config.toml
train_examples = 39062
n_mels = 80
hop_length = 160
input = "log_mel"
num_classes = 13
fused_qkv = true
layers = 12
width = 128
positions = "relative_bias"
pooling = "class_token"
optimizer = "soap"
one_sided = false
lr_schedule = "poly"
adamw_weight_decay_other_params = 0.01
Rows from block 7 of a small sound classifier, named by matrix and row number. Rows with one number belong to one neuron. Each number is 128 + 32 x the weight over its row's rms, rounded and kept within 0 to 255. All counts start at 0. Numbers have three digits each. After the name is the row's rms in percent of the matrix's.
Before each neuron's rows are labels from the 100 clips, of 14848, where the neuron reaches its largest size: "strongest on" is what is common among them. Only what is clearly more common there than usual is listed. The data: synthesized solo parts of chorales (CocoChorales).
# gate: MLP gate (model.blocks.7.mlp.gate.weight, 384x128), inputs 0-63
# fc1: MLP up (model.blocks.7.mlp.fc1.weight, 384x128), inputs 0-63
# fc2: MLP down (model.blocks.7.mlp.fc2.weight, 128x384, transposed), outputs 0-63

strongest on: violin; note B4; note A#4
gate.200 092:128124101125146119173154124210141153090172097188100109127073130059137108158102173115092156104091169134134174136154133103081124188115120079079138086122159100087115099167151154117140103155176094
fc1.200 093:122112068122149142199131159127166097107053079152137076107079091170116170140106123147106119148124152141080138124123130108180099164082073125138153129088167143158098182119151111094115149162159181
fc2.200 101:081106138144198172154081148158137118090088063128131185082140105163122133099090154147131087061105128162142125065094128094175130160087116190141122157088148157140158121111136163199118138089145171

strongest on: horn; note A4; note C5
gate.91 073:065190152127083109069151135156152213113160158081118164167105144149172167112138148106174116126174092145085133141131129162144111104145155109141035134102106136109127139130147146098106118158159146
fc1.91 081:129113136135122137079179094134132084107130175151106107088129138080139083173107133131090119090077122119120123097073068089108137127137143124124173128146178081118173116104093109126085090120203088
fc2.91 093:147164150118112130089181144133150109073152190100105117080111067112150157170138154121143103158111127162127128088069119096105090115129179125117188133132178089117178204120067119115111080156194107

strongest on: bassoon; note D5; instrument: flute
gate.35 074:155064105110138128129122070119059170105121119124127140067087146146097136153096184167115094114143150053101089090095129173111140107113141077169110141148125131169121120137161056092126103110112131
fc1.35 084:153041147154104074123146014171129100121115113125146170128134117151140172157158149137100132169147123074111138133187151091167122140146185139120141214103156113164078106150102180149168104118109132
fc2.35 093:126087118171110077159130056160116135053102183126210183174136124117126092123196109120123157149103097157132157110133166092179117161122153097128115166109109141149090079106129143178124092147055140

strongest on: flute; note F5; note D#5
gate.167 084:148137087105125102164062077141126094161106161106132176115132068172152080170113172144099119104165136144133096092133121121128089152126169165088140134171136128174128168146096118141057152165089098
fc1.167 087:103110060143123127146147150091167092158133091141080190161107189186152143090091135134142131139129169112159141160143080139105091091109077152092120028112173110095108117162229153111175126113165093
fc2.167 087:129089162099146146138151161114130085060162153051082189144149180159170185115161131095124120111167153121158102113168121183112143129167147139071061096095174110136085094124095190116135141109185134

strongest on: horn; note A#4; note A4
gate.305 101:139213141150105132142133091101199197128128098090108113133172116129184133080127138106084122171177085123140112153155137117155149086174197114185091126174110210144084081097122109140102118160114146
fc1.305 100:114187100155170128132107148135153125131159131108117128116127138211115154107100171143148196148131144054076131054114090151135163102096167170144098135104133119158150127165116111126097140071125101
fc2.305 100:119138161147149150103123129149139102077120155120153143069101122171133138140141150088167174149147161081093074129145100109164137126083109209109132159078152143114086174137108124121136136125115086

strongest on: flute
gate.208 134:082107114093097158136099096118158182149214086143179142135105119147196121210090138162134184144129107102156143124143113175159097137142152121122130136133150127101120140113067098114144099125137196
fc1.208 121:095108084131161119093166146154127179138167138132114116168136191180114136144103120123125140144080164144083086096145151160128160131137198170130146110122087065159125142124171124142155061189153115
fc2.208 132:086117116098141154080108156131209160130163116105105119122134144176113134154167076069143145140139161160096072141138165164166093107100146162130161108092107142124094104148171144136140073114148136

strongest on: bassoon; note F#3; note E3
gate.341 089:078151129066132116184114124131140132096142168094144140082150187104136132168095129114164121117164125139113206124139115182128127112119073126142147122123145135139166202175136177160127134104150078
fc1.341 083:108090132180119137073139121139109070183131126166083142151099165162160113183176090123061145147118119141155095103160125054130139137137156108152139100176139085125104055084184125071157062168152092
fc2.341 081:126187152152094124162142097146160177162189132114057129153068133155138080169184141098076134091107128156137137076150104130118068099164150111149088144162110117122152131098125189170158075081166085

strongest on: saxophone
gate.375 095:141135089159096120167063132167147196089102103106132112145128149134201116129122107130076108151151039117120084130068146192108115153131130102094084091157124089068151170090185169130130134160115110
fc1.375 084:094110086152123192110089128143155176151186165143155154178124133075115099106117125115098072129166116134102143082170114123133124155157136080112158172091065149122142140088103190155124075119155181
fc2.375 076:114097125125130156115087135126078140137096108161132166125111128162179123121113147153159092148192147095113081137158129128173166138205109075100155111092113088107136112056129158138125131111135101

strongest on: bassoon; note D4
gate.154 094:109157086160117165095178102170063150121133144101167178113168143102108081111176137097216116141133044201110039162157142101170109156156146158144092107073140137122104139142155116108087135119156155
fc1.154 098:107135113165038153155088124145160112169096122068139080185165183115095122111113108177103142124130071105078121153130137079161128127082114181128118156137190036083162133131132095156148087105155113
fc2.154 085:142155146132100123123121191168117117114142109066149120094212187092148137164165084121113083110060113095198166132120112145112163135084111145150146101159126131129136150112118117135176191088156137

strongest on: horn; note A#4; note B4
gate.52 107:178175100099144095123098129135141081105145097137102157210149139116193156128116145151170084134114041107137063102138124171187123108137096106132140099154150165112126138124123087111112114139101101
fc1.52 103:068173116151127193119144126118085124128155088161179138102136135116151142138082155093093121085153121181141168131147094087083141128114113113120044124174199130112101129190129130156109155105076113
fc2.52 108:078109127126138136110114138104122160159128137099136173116181107054127144114100085149123106145128140193153130124090094152090109191104132105145096144172146138070089112096068145108153147091108107

strongest on: clarinet; note F#4
gate.133 081:088156100109165078094181111121148162149107136137119168115121120096165137177151127156092148164114118138099083137147107125127077140134101092086149049171140085118185103087141152127085170143145110
fc1.133 090:131174145098119143144091083111143174156160129125106110076168130107096120125138123139178123127081076133079143062111237159142111111119072137111110101121134169145071075146087173117091144102124128
fc2.133 106:091137076075156127138106119071152120135138096097096111157137131113140092107196147169170128126104108133157096114098211168148157148133094112104088088137149178104104061159117158135113126102153150

strongest on: horn; note A4
gate.296 124:136080093157175097138099112109134166147143121117154159136066068136150104148105096073174136118090065151150121157115062154219158155127115150092088110114162154171110091103157123097165103137145115
fc1.296 111:173200158108123136174132093059097170125134096185135141116171174142169107105107107112113149179101135150136116141074125103149184121111079067129068144090155175194129106123152177111147111104126113
fc2.296 125:116147121113200124166127121076082139164159116187157101147157196147175134140110143176105158199098175131148093154116144137174140106134103097110133138123152096156154050108165172153158081124120067

strongest on: tuba; note F3; note B3
gate.262 075:136091147150057119130109065093143136106121150113127167112120189105118124166094099114100154088139096132127108122116105130139122159150111103116064170166106142135151100092067132145120117091130135
fc1.262 071:163162211186081213104124104135134099127106156091146160146132084117164083130103132112145194159105111176075136109130101167080102128159105132081130164138161119175140068101065122100135083174106101
fc2.262 066:122128200139041123125143135121067074132180092150117103045124082115170121195116147115113086158090111121094140121170091174074118100117136174142127152110134079114108104139094152115116131148146120

strongest on: oboe; note B4; note A4
gate.252 090:116144116144107116081181110157189125167146163211138121143056111116119157152148198127154087106152100151097138187161099143127148185175135146162127139098139138117132100083140180091143076132110107
fc1.252 089:123108145091117125171158193111123163103154124086086127088155120120136089114050067085149122153123179138104098120107130144122134104104119114050157111131130086206141154149113085162142123220066138
fc2.252 088:103127130074116155116173085188184144137121136105113117135087071132171068111109108094129114083125176141083077152133073171145116139139070152050141099198121099138109068145163146164164083168103169

strongest on: saxophone; note G#4; note D#4
gate.211 077:154215204157161141167191132143101050080110116191162147107124138105146184100097149178115140121138141157115078136124120112098162094108106171130135128150128097106131138129104097076128128096135109
fc1.211 078:164153117163099171149111154141163117164100176142121109050120115182133102113157120141147113112138109203176067158074136147164161106179147074194164122114190107116144138137142124127081159113115148
fc2.211 076:120159113150142090149107108146128128114112136122132090056117049126093115103127021129140191123178082125189118139160101113091174154094119119195143102077208124121112092128145168120079143131141112

strongest on: viola; note D#4; note F4
gate.251 108:082124160142122149110135156133121192151107134132171120092168138148149142156076090142101118102103078126068132145114063186173111152175078164087116125072115165152135186118097123090133154111121105
fc1.251 096:124127179192124097135094118148149104121136121179099155133142158179068125096124178141100182090158121117082076100164108106145166180142082159120112114098159135129120131148138112116176053154185099
fc2.251 110:150170150138102087141082146164161119104104113186104164085121185122126113102109171095117135116178180118094099106171056082144180124137057173101144131076159152117123141183110176146161079126179109

strongest on: trumpet; note G#5; note G5
gate.318 092:115093167138100126135069122133120157116158132143174194159172114080113106175080172151076155141152106148127149107100112140160117110153133108099136072121177117109135124140092126188145088218110169
fc1.318 084:106098188163120101162208121102121152136124148108083133135190149155157105133135137127137076156113073147161145098128115127082076133086115098199120079133197156087136155184147137113103120070116121
fc2.318 097:139122136160133164136112080103159086152108151101037192148140093104084106097137133116118068124172143110183147112154194134192110134155179097162097106168123154054138164123123133097137129077130160

strongest on: violin; note A#4; note G#4
gate.25 089:126178089076117146116178144078107174107131100147122125164082127062121157191110191120107153134106162153091132084127064110120127129139085123101106163072122137154149124119106118129206155139124138
fc1.25 092:114109142113097169182123089123133065158194119131111165170182096153135179115135097182169146137082133139118136130073116148089097119143149084136189113105103101115131140092176181161210063076113119
fc2.25 100:082161082139113137152089092118102084114115141158109173150134084143178100096118117101112104146141099089097154143128091132041147113153123066189156088171182093137148169173169224090172099165100138

strongest on: viola; note F#4
gate.46 079:133162086071195114171167147102122138121114154117114126134133186134160095142170123131114122125154110103149120152105164162120170152194088150164139153135084109141152103099133162140138110145089109
fc1.46 084:092131227109123203155102078160177173111087160142190121116091156076084178158149161115142082179140125135067166127141098112111147166171084110075127115045131143104077108132109085086118070159143136
fc2.46 088:147108166088141114155135099155137178154064127111192135102101147149131088146070138093137081106135108143086141108105116160140121198162065153139135111077183147136084101123127158123147114156119110

strongest on: flute; note F#5; note G5
gate.230 154:215114116124187082068077115100112134126187133081094161167180119101137111133106191105142088087132138193115170091192126142135195116109104161154059089144139110201137152129088147138075130071105118
fc1.230 117:127118146103103142130157168172142149194143136126141122101101145123131148139180153154221100174126114095146143124117181138073110062091145152069143143069062147163132176090166082138155170162179116
fc2.230 126:147107151063153157140129141160114074154143152112158094159174137158081107183161146126129077088129111095084186086115161132065152055134147130085104153109083165131146148120168058184109107191148158

strongest on: violin; note C#5
gate.185 089:126142136171110127156139124096100173144143090127148088131178189145114113124087204098147059167117136093156051133085130119140097119165122075091128137125123162027121221149165097088110111130121173
fc1.185 082:082121101109163134194160154129086135072159130090145170217060146142104118131125128125126080098134088089105155099168119119119114131184134147160099102170097072169120148122153125105099154113092090
fc2.185 081:109076162126191145123200144097098120116132103114096192113089105092122115172130097180111136125075080116081188139151096168076155145143111149177132201161120143159086149163104139098112150146158127

strongest on: clarinet
gate.282 066:141170055171131164039097160131115109171149149136127134170086155137125160121131143108129171129144100149146102134114167125102115131107162120177180133156135128113117076069102135111161144151089097
fc1.282 068:138146103089145126152112166114148172105141117123127127134185065164131070148136127128101149114161165130112141165149113115139122175161119086157125163126094161170134109197147112168121162116120084
fc2.282 063:143165123135139090124138137090086155151139057135148099063143071113148147109125144124087123113111179089160104092156083067141073130104226133135098196111151150146099112161108150145115187129155101

strongest on: trumpet; note F5; note E5
gate.256 211:132148067138114123135135106190095112121145097149182163116133143085126096207116158154143143160119099148157087101071171173137169120095130125057097171111106106105141086144186127138149186130105080
fc1.256 208:125173084124148142144143142195094116076162070142151131128120185092111074184098147138120163144141129137154092069115186183141192136105138097062088164135115082100146111141172128175189178135064104
fc2.256 156:154107064055094134095083091116086130138151115067182167135123152120114163124049119147148151157117199157150120149129119133130148136106103096120127139092173139142063072112141080111151124133176160

strongest on: double bass
gate.232 092:129166108163171177129103142156137171177113083069122131153108130143077110142150138146124076173112145112115143139188090087113093144181113105144085110142121124138139045133188132043152070135114085
fc1.232 086:108125155161137102159193160206127104143113166063197093100117120184094118122106115129171142120105126127124130124144135132086162116134133123170096138149142157100136101177097168054113136139052123
fc2.232 085:084113128129174068123177110138182124074099215087166132118128134139107141137159095180158156165160148093124102132105149126118167124123100142137106137131091140124105100117111165122116116141117177

strongest on: flute; cello
gate.329 164:131095132051106089136149135094109114173160149092123079163154095099143105081146145162113147164153105173124107114158079162158103114133109165105143202110134179171062136076092104110068112082111131
fc1.329 180:083131136062125167140175169138131175145132121115100088141120170054106111110153104108112196151137101126112206137159076124105078112136147151111128163081076149123099104134071091140096160101196124
fc2.329 152:124128154138109108146146073152062159078137110139152181107158113118103157220148112140096081108140135083146117116084164080158133120143112130081168192146091135048110174077146122147174153102171163

strongest on: note C#4; viola
gate.85 087:154130086077124096141118100161108094186113118107135144127103054102143096149053159049134134125107084149169149158157121151123128183097112119143136168135152123150179097143106161161131055138072082
fc1.85 084:129187119190154176051109126086161129131146162109110098161139122129109120113110101200128179133147156094139088095099149177156131232124161127145175096142127164159135119101160119132133084081153136
fc2.85 088:083167101151149114125138096106117115155089135122116151104113124133165086086103079097147127190147121128158129138097206120118086155126098136162111174116105165165148065133133081152144124059125104

strongest on: trumpet; note F5; instrument: violin
gate.278 087:111121075107134095153112127103085176135087114123173177163187112118113106123160158157098142082141133082156124167168129081139088166174090158158120141143132145146073182119052099197105117104130154
fc1.278 105:164115155065148148153176119123130136132158130098071121113127147182164116147101113144105113098099091133142180085202169166153133160126181185144097128110101066224168113095097110138082122111112168
fc2.278 112:131121131132077122143162093126136083090122069141060110105157142128188175201101100135121078122119119119144153085175135113111149185103192145143141143109110052185165147054135097135150143130101146

strongest on: clarinet; note A#4; instrument: trumpet
gate.124 076:104160107148085109169100076075065110166203132176146126125099116170088158134140126118125181163146103152147141121144121155161101118129130142121090113122106108141090045209157156130116162155099140
fc1.124 073:155190109168087131101184156124097152161080163113094134177109105143138127104141149158170117123145152144121125131133150102106096131129107123170113115195176179170158136112140105174084118151062168
fc2.124 067:120135121157127106084148142148085175183140106105169122093147058142101108131186115122108096118205106154097118137101143121121150166131116186142197127166090089140125128134123038133091108135144137

strongest on: bassoon; note D4; note C#4
gate.8 075:120146060166131154147119134156126175089163191147155178163152112070132134060175099142135123160113116120153126182149096176171123080157173109099140121102137093110147107112174088146136116118072162
fc1.8 082:096058101142167150169091196143082165210173119150135104089158142213126093135143124058085139151118154112090125113142130118123109151096158102167072159091053138164117165079113116169141124144128130
fc2.8 074:107102124140141139148129106105121174166079115135093105132106064204164054120100171143060129160098151144123061087100128100124101138113152086166122149113104131145077151180149193173160130230139119

strongest on: saxophone; double bass
gate.264 104:115138129131146131127133116114167107098169120107121129115116133152098101153139097149129149136102074094152179165184116156078041129103183071179090100064112134107131153140117092057123148105156067
fc1.264 105:141072106119110095084141124150151103143169050155072080112098190150084152130132184140166141094125131140176106105166131185119099137138149090175116084104146143134172164133143123087081146050131124
fc2.264 101:075105138129107061062101077175159123161120055136105081108163159126132139119128129167073181131092172134152080088115167146156131136114151154160114120167145175102149106117138120120076099096148166

strongest on: clarinet; note F4; note D#4
gate.280 070:174174129127127109178114099093100159165137158142098115135112091188097095123128095101149110196183120064078123092136135207147107114123187138132161193140128111146102152130191132155121140092087128
fc1.280 064:200133096135133069161121166154127125123143135172102126175077169097137155124132191116085093135092140084124129142180114173165135202087111095153126153121147119183175146126133161179108140134165128
fc2.280 070:148078078118094056092136140135162134152132105138150137142123138107132167106096086163148145077122109128086151115046109117163120179061151131124132155099096098177068138076117114178133132157153180

strongest on: trumpet; trombone
gate.270 200:135175126111106093150122173177127234111151116095093244084121131144142077098152104086151109080140111212115133103142151146131113076111119141160135126131071142125077133115155213127124176157134159
fc1.270 239:118144125124072097173102171179162177118119099100110210128121123112142122099140137107207151132155095202033140147127161102110097095094130093198144113164106104154069104133123175109143133148145163
fc2.270 266:142166141139075134138089136164151180131154181046108187104122178151093148088106128111151081143139107146150155116125110083144111124068088089123081127127102136166089076096161154117137152149137121

strongest on: trumpet; note G#5
gate.99 092:121114113083123087178168093153111156115164164138135123149142165080117097160090102133078090151122137128089116103197100211139104180117182124196147198084101069072135135108106139133100089149149143
fc1.99 108:103132101070136163107157120099110148171159158137046107150080120102147082109161165091058149139149134148103169108109152142090137147106156141194162125105092086144109148083170139139103110183146141
fc2.99 124:111139128080103181089161090110104140136158132156085144147098138105188093077144126095072140107146078129109166112048104092125141158061141063161127128120077129152143116134162109093119154171117130

strongest on: bassoon; note D4; note C#4
gate.268 108:128134119083108093145114113122236156116067129123149091121147105132136091160061085138160182056084177124091165100116112160082139140197133169137148138174119163163170083121165168128064128139128197
fc1.268 102:143150135146189105128124158118157100062139183165072154131167157127106122123136178168148109192147154145166092121120127152091111125126132149118131110058123091105131122155175078116163108143130178
fc2.268 114:175129166115176074082147134125159097054159155104092163139143136135110130109113122113137126173167115130183115142122159127081147102178158136142134123026178091131123124130116135146095118117094134

strongest on: bassoon; note G#3
gate.312 078:106076139114133123127174073067112115087126162073145102113143144083096157106177134108144111116162126129113152122115114129162146134126108115102186086073091151123168132093102102046123118133142155
fc1.312 088:133209147151144115156088162111145097084094143161169146094155134106159115145125097130146145122088179117109121122156150100084110127140164130083101165119210087142076180078091125117120138152096170
fc2.312 082:096194113140182152111161155129120133131142150178169129097154107096209168148152132086118079123069139108133158126108098138108169130168107058109111140149151119135126120100125163156186111150153109

strongest on: violin; note F#5; note G5
gate.116 076:159123122123160115129112137165152140105127105125118134143155131135150055126214103107120127095106181151188094125186134133138190124134137188123147114117167097136072154097109049174073132103116120
fc1.116 068:165142137115099170198157155095168158136056128091105068125128119139149108118131184102054168154088066117119188079084113142090063119134117116140087169140142107128163102184166119153123113135105094
fc2.116 080:168116088182130141171162102123094130133147108120124084182064086157069127110090123102138135116169094129174128136084048157166059153100123147145057129189119186124196079153135135178155143110209135

strongest on: oboe; note G5; note F5
gate.348 075:100156142085120129111112154232123181130177093179125163075103128100117130167113123137081135141123123148148073146134088074116046073113155135111109142108184170095108151123173115149045119127137057
fc1.348 075:155109170130137117109154127223172138107203182089095156071140123134104123118128102164127155051147092128177109105182111151196116132131139170114135195150147098154140126117125072123100118125158131
fc2.348 078:159118150151095121160169142135221110135086113093056140134130145138161093132131141178116126123121137117175126150172110132093135174195099085155149205183155085168112130140135114073114075131155066

strongest on: double bass
gate.300 080:151073152091088164173124136086100138120173132158142128170161131118105130169138106087078146163080122070085137122153108193148107120129153145111196158105118034152046073112174130142158109112164164
fc1.300 085:176139161130111063107154110168112105179139113156132111118175108165201117171095131069133153089118119079134149136124136095172144166113135125102053102111156107104103103161119093147162133160090121
fc2.300 088:186165179150095141103180127165126113141139158125080118099109148185161144105142142102197120164101095135115139129112126161173142133172144162152088081108139125150127141150116041143174074150073147

strongest on: violin; note B4; note A4
gate.184 103:102122060097159143166152113139156160154111147149139154143159079161132126157117081070187112158116097120103120067131136170099134114164124121056130120175116128148148115131132148109156158121090111
fc1.184 094:068193152137171131115152118195111116161142157114123153163117185111150157137160131165138145152136121179066085148088162161072139133139091192138072074126081128150138137117123110096118131174094121
fc2.184 100:087167068077180174125110150162135119113168138079123183099102145119115159151155106131162082172123177123078130173076119129069126162138105125113171153131089147197120155086122150102107142098133095

strongest on: flute; horn
gate.168 125:149134119123191074151166091150167185150129150142132176161175091165141075141083138119147084107107071172149125069146047138156145082146175104127135131133177112129124147200139095083135131095167139
fc1.168 118:147146164095060171155122135143108095142140171113154126182139079117146136142140156146094139122079103098112157173095156131077130121127098126150210169115075155144113131102128029153113059191105158
fc2.168 121:178150109076125149128103169135137162119168185116150194127137060148186136099102128084146082132085043121111179114093136089111124089106110123148129177104081140176127144126111081128112121190098173

strongest on: flute; note C5; note D5
gate.244 079:190096087133131152164148159132160160149108065117123140146122048088168165136079078085155132117146148165142140152163142095124130091124168154128134159127111161143090084097133128165165110167161101
fc1.244 077:154085140154088090123150140142129110103184129134119117147110140124134139208136128089122127121104157134104108114101184121133185122127093099153087123072126160047079115117098163102093162152098159
fc2.244 080:128085099145096140148149133124141144129186121148163127130071162190146110143153208155166200109134153111093116138118164130175170142123173157137084138081124105123112116104184186082099098113107180

strongest on: note F#5; violin
gate.285 089:119169121083073128150084125127093106141178157153153177124153137141151073121150144108166167114188093128124073126105119106148142129148158192079133171137159141115123104123146094113086141099123121
fc1.285 096:180106119153114117132143159071117155161174176071125099192091139062164098160105159080123145122068180053139191195118131173129061170127101155120140132151099115140086175173122108132128140136084129
fc2.285 108:186146143147135141089145124067137120135175149042128146178122137099086104151076164159197120152080159053110144161091099163149090154090106132155129113150094143115113143155147156143094134120102125

strongest on: viola; note C#4; note D4
gate.319 087:132097132124198132123092126152160128149150137063150117116182108117095133157127154104099091130114139176041135141081162178120077124110169138055210082137155146145123117125157114103136122130067153
fc1.319 086:095108183112071123045160082147144156117131124130101138151118171093172119143140159188142134144095150144144150136196116127126225137131106161159074126158111096094098156179144139124185125125159129
fc2.319 080:142152187113113162098153136157158097129156142120184124159112169084111133180112109157120220133116135197145112118159156132124153144130090171159122081114075188154109120084114131152157096142130155

strongest on: saxophone; note A#4
gate.383 081:141097069060137145164159126121074111114100130098131154154136122076130169074150104094099105191167177162079087115084146104119094169206074142125124158121113162151085117077129079189157143142129090
fc1.383 081:149110127126156117074054133108117136176077170109167076063153179112129144098109093136158126172128065140136076168154111127151159097099145092164155038125185150121130098141059179121110136145135141
fc2.383 081:144146082104109138106111082142066110095138208118131030086147116133114135145117161093143088183104092138128120099174122133164076157075117136126191100117136130140163158135083118177124125100107096

strongest on: clarinet; violin
gate.362 074:174140109141093154172145127108109121120241116175173109108076094093160116127146089119087085110132110128097137188053136172152137141147116127134127083160159089121082121105078159131108146131103095
fc1.362 085:174170141124105161149180123145148179098098050074145071134138138121129112124169074155061104113147185119086148150127095144080120116140123200128148129171085196132147138127119108145144134124107098
fc2.362 093:174124127114134153150148119163119119119069060118124113130121103142131120166167081150085119143124117142076105111150117140059114165160094184123124113182102153104144130132153090110106127061088103

strongest on: saxophone; note D#4; note E4
gate.377 103:126129132142134147136184120126130139130145090086139071131106084094140121152088147073163113057114106064118177153168111168146143109108146094132130140099126141166095159082101137113098096102095150
fc1.377 098:125108112202132126167112176134140172159138126086175027134044102053125103164096133120058123153094152104147178131159149168140132110115137095134115160147140175129142148157109129105121151127112156
fc2.377 096:100067116114149109090085166119138132151094107120149058117159102091170180174077130168049100140060176156142103110103162141102171069122136165100177126112140126039102083120135094123108156169133088

strongest on: flute; note E5; note F#5
gate.67 099:120141063120213161128106109156138104119172143104189178114165090086125108233177080084152090106120042149119078096140087144124121139162122153153101184097061146138093093125138165147135105080141092
fc1.67 106:155148113160142101165111149178151094122158164164134117043127053098119131065110085137139129086119186205083157126129146131091134159141104163175126120159058119115143132146096112119150104156158119
fc2.67 117:149139085176166117139141125185162177072135138149117132104083106113145122134148084135110131148153164154081124154112173108111130090132086118119086122177090121139133171123090105099151073078167126

strongest on: note F#5; violin
gate.352 091:106164125142134154163143120179074159129124164195159103094142058136129166084089112131093114069184112162085088130077160115165160171151110133162127114125165157128112118158069088098092143104122144
fc1.352 091:125160169106161143137141131114127122184134124106127157123157063135139116084169089166109077111135165167129142126037124136096168134168104136140187155121100143111110196138123132089099086130078150
fc2.352 082:161191134091131117110148087133146138117155124136094105181109066116160086087136102144173156111073158128063149149121081099093107089187099092134119200084091166167135100153109166147151094176131077

strongest on: trumpet; note D#5; note C#5
gate.286 107:133111145110149119095131078162129127109097138136124123118094132126182134149183133151155144150161141108087103177096118121117153171077159162108110116146174141213129113129158185147139123147178138
fc1.286 111:114112073182141102137160197096097112189146146164168154086093095129124091123078186099064126140106105132134120081150143113125152053152143140108105119161097153127119092075126121137113092088109109
fc2.286 099:096082114131153108154155198117149139157173157103102120094129111123100065108137116120086117151145115162114169079153151073170141101105124123100123120083162117153106166139168138109144101032158093

strongest on: bassoon; note G#3
gate.111 076:132162150090226138092113167163103170141144051142106139103129138119121113188095139100092094125132085116122099132178115154159125119102094101145054132111063107113104142164138126186143212103141147
fc1.111 084:117119139102195131113119140095113082094191153065112198118123092176128130063049149131174139133121112149152140123158114171063123110114119104149153159097109108124119124159163153139167107129109121
fc2.111 082:123124166090147101148155162140155072045152122098134141128098117117125136121150143108195110095144133164137141074125130145103193135108120148107185130084150087137137168112098157090165118158103165

strongest on: oboe; note F#4
gate.174 075:084145093087117131126102054158155200079154137150103098214088101144152118103212108075063115105131177134139119147149111161085126085098136153152138134182074080113113078192121133095150101170168113
fc1.174 079:113094165146091150107091111190135193123152113127063115140106068176145143166141095117150150106092193199140125173104164132159115135110143161095152094095114079098070103195123135157156120098153160
fc2.174 081:113109157134124119068158112148191190147148100117105104105108092135112088172144144086125164123083177156147130148151150103171088207072108121124085113082110143076081138164105147144156134169110141

strongest on: oboe; note C5; note D#5
gate.238 089:072159098095086169190156097126183126148083145125117148071161117147146138149143173145147135174145107160122046111118084135124168053116100146180107150119122163122053138128128173102123155134116095
fc1.238 089:105129079138071180150074137115167134155120111122107092122125079164109159173150138096135151165083115096108137159159154087219077135176091121079138137102173103115119123139133131104114153089126117
fc2.238 101:132171058148085195160102111107134171108101076160053073156123131172115120106172127108098141111075119107177102109189094153173080083166091107083133149116161153077128085091129202111148147120126163

strongest on: violin; note C5; note A#4
gate.77 077:080113096141161137111115079118099043132098081121123125147162097139117182112149103136079111149084109108144139077111145125158129157179185191122063161230163111087118137149139074141188147149152134
fc1.77 086:132134182211166148127162075164161101165144138083101061150141111148113183126144091116147133126133126159154154081141119112156144118102155147109149138117151068066133081101134156107154101168135120
fc2.77 094:086103187185118100114133109106079092130106130127082099143160119133087136153183066151106141181119147159122132065102128104166101068105133102155123125092179130133176116079096103086173081135115077

strongest on: clarinet; note C5; note F#5
gate.127 061:161032127144129156138134116102193147117117133074145108079150127140120120080136171086104150140124201132125128180093082177214108159134119142112167109126121098187117088107108121148131069080165100
fc1.127 057:116130103111107136111126118115066169116134177088105090114107063090103082181135113125126194137158175200163123126137175121153120142204074140111110123083169128170102129107136134171132142144158086
fc2.127 053:140120156101172111165131146100165192074141126089169094160102141092138119135090140137113169076186069113108109143087119067130111147095101088134188137131089124143119085049115123114184131113114076

strongest on: horn; note C5; note C#5
gate.10 107:076173143143100167114122142156122214197130177157153183138168099145170073154098147133104138074133086182103128161159108143162129103158147104130108101116109123167057094158195104131107145122125164
fc1.10 099:108133133153096139125123115094126098133183158204159058123124123123139127138125188126179113150090162126158097138127152111105170100076112140121182164092171142139164135086117163145171128128187062
fc2.10 116:132110155103137168181093092101103118110162127180154105115101149099118174114129154098141089181127156106147097112130129097170111097032124106128091176097146127072129125122137181136156106148149066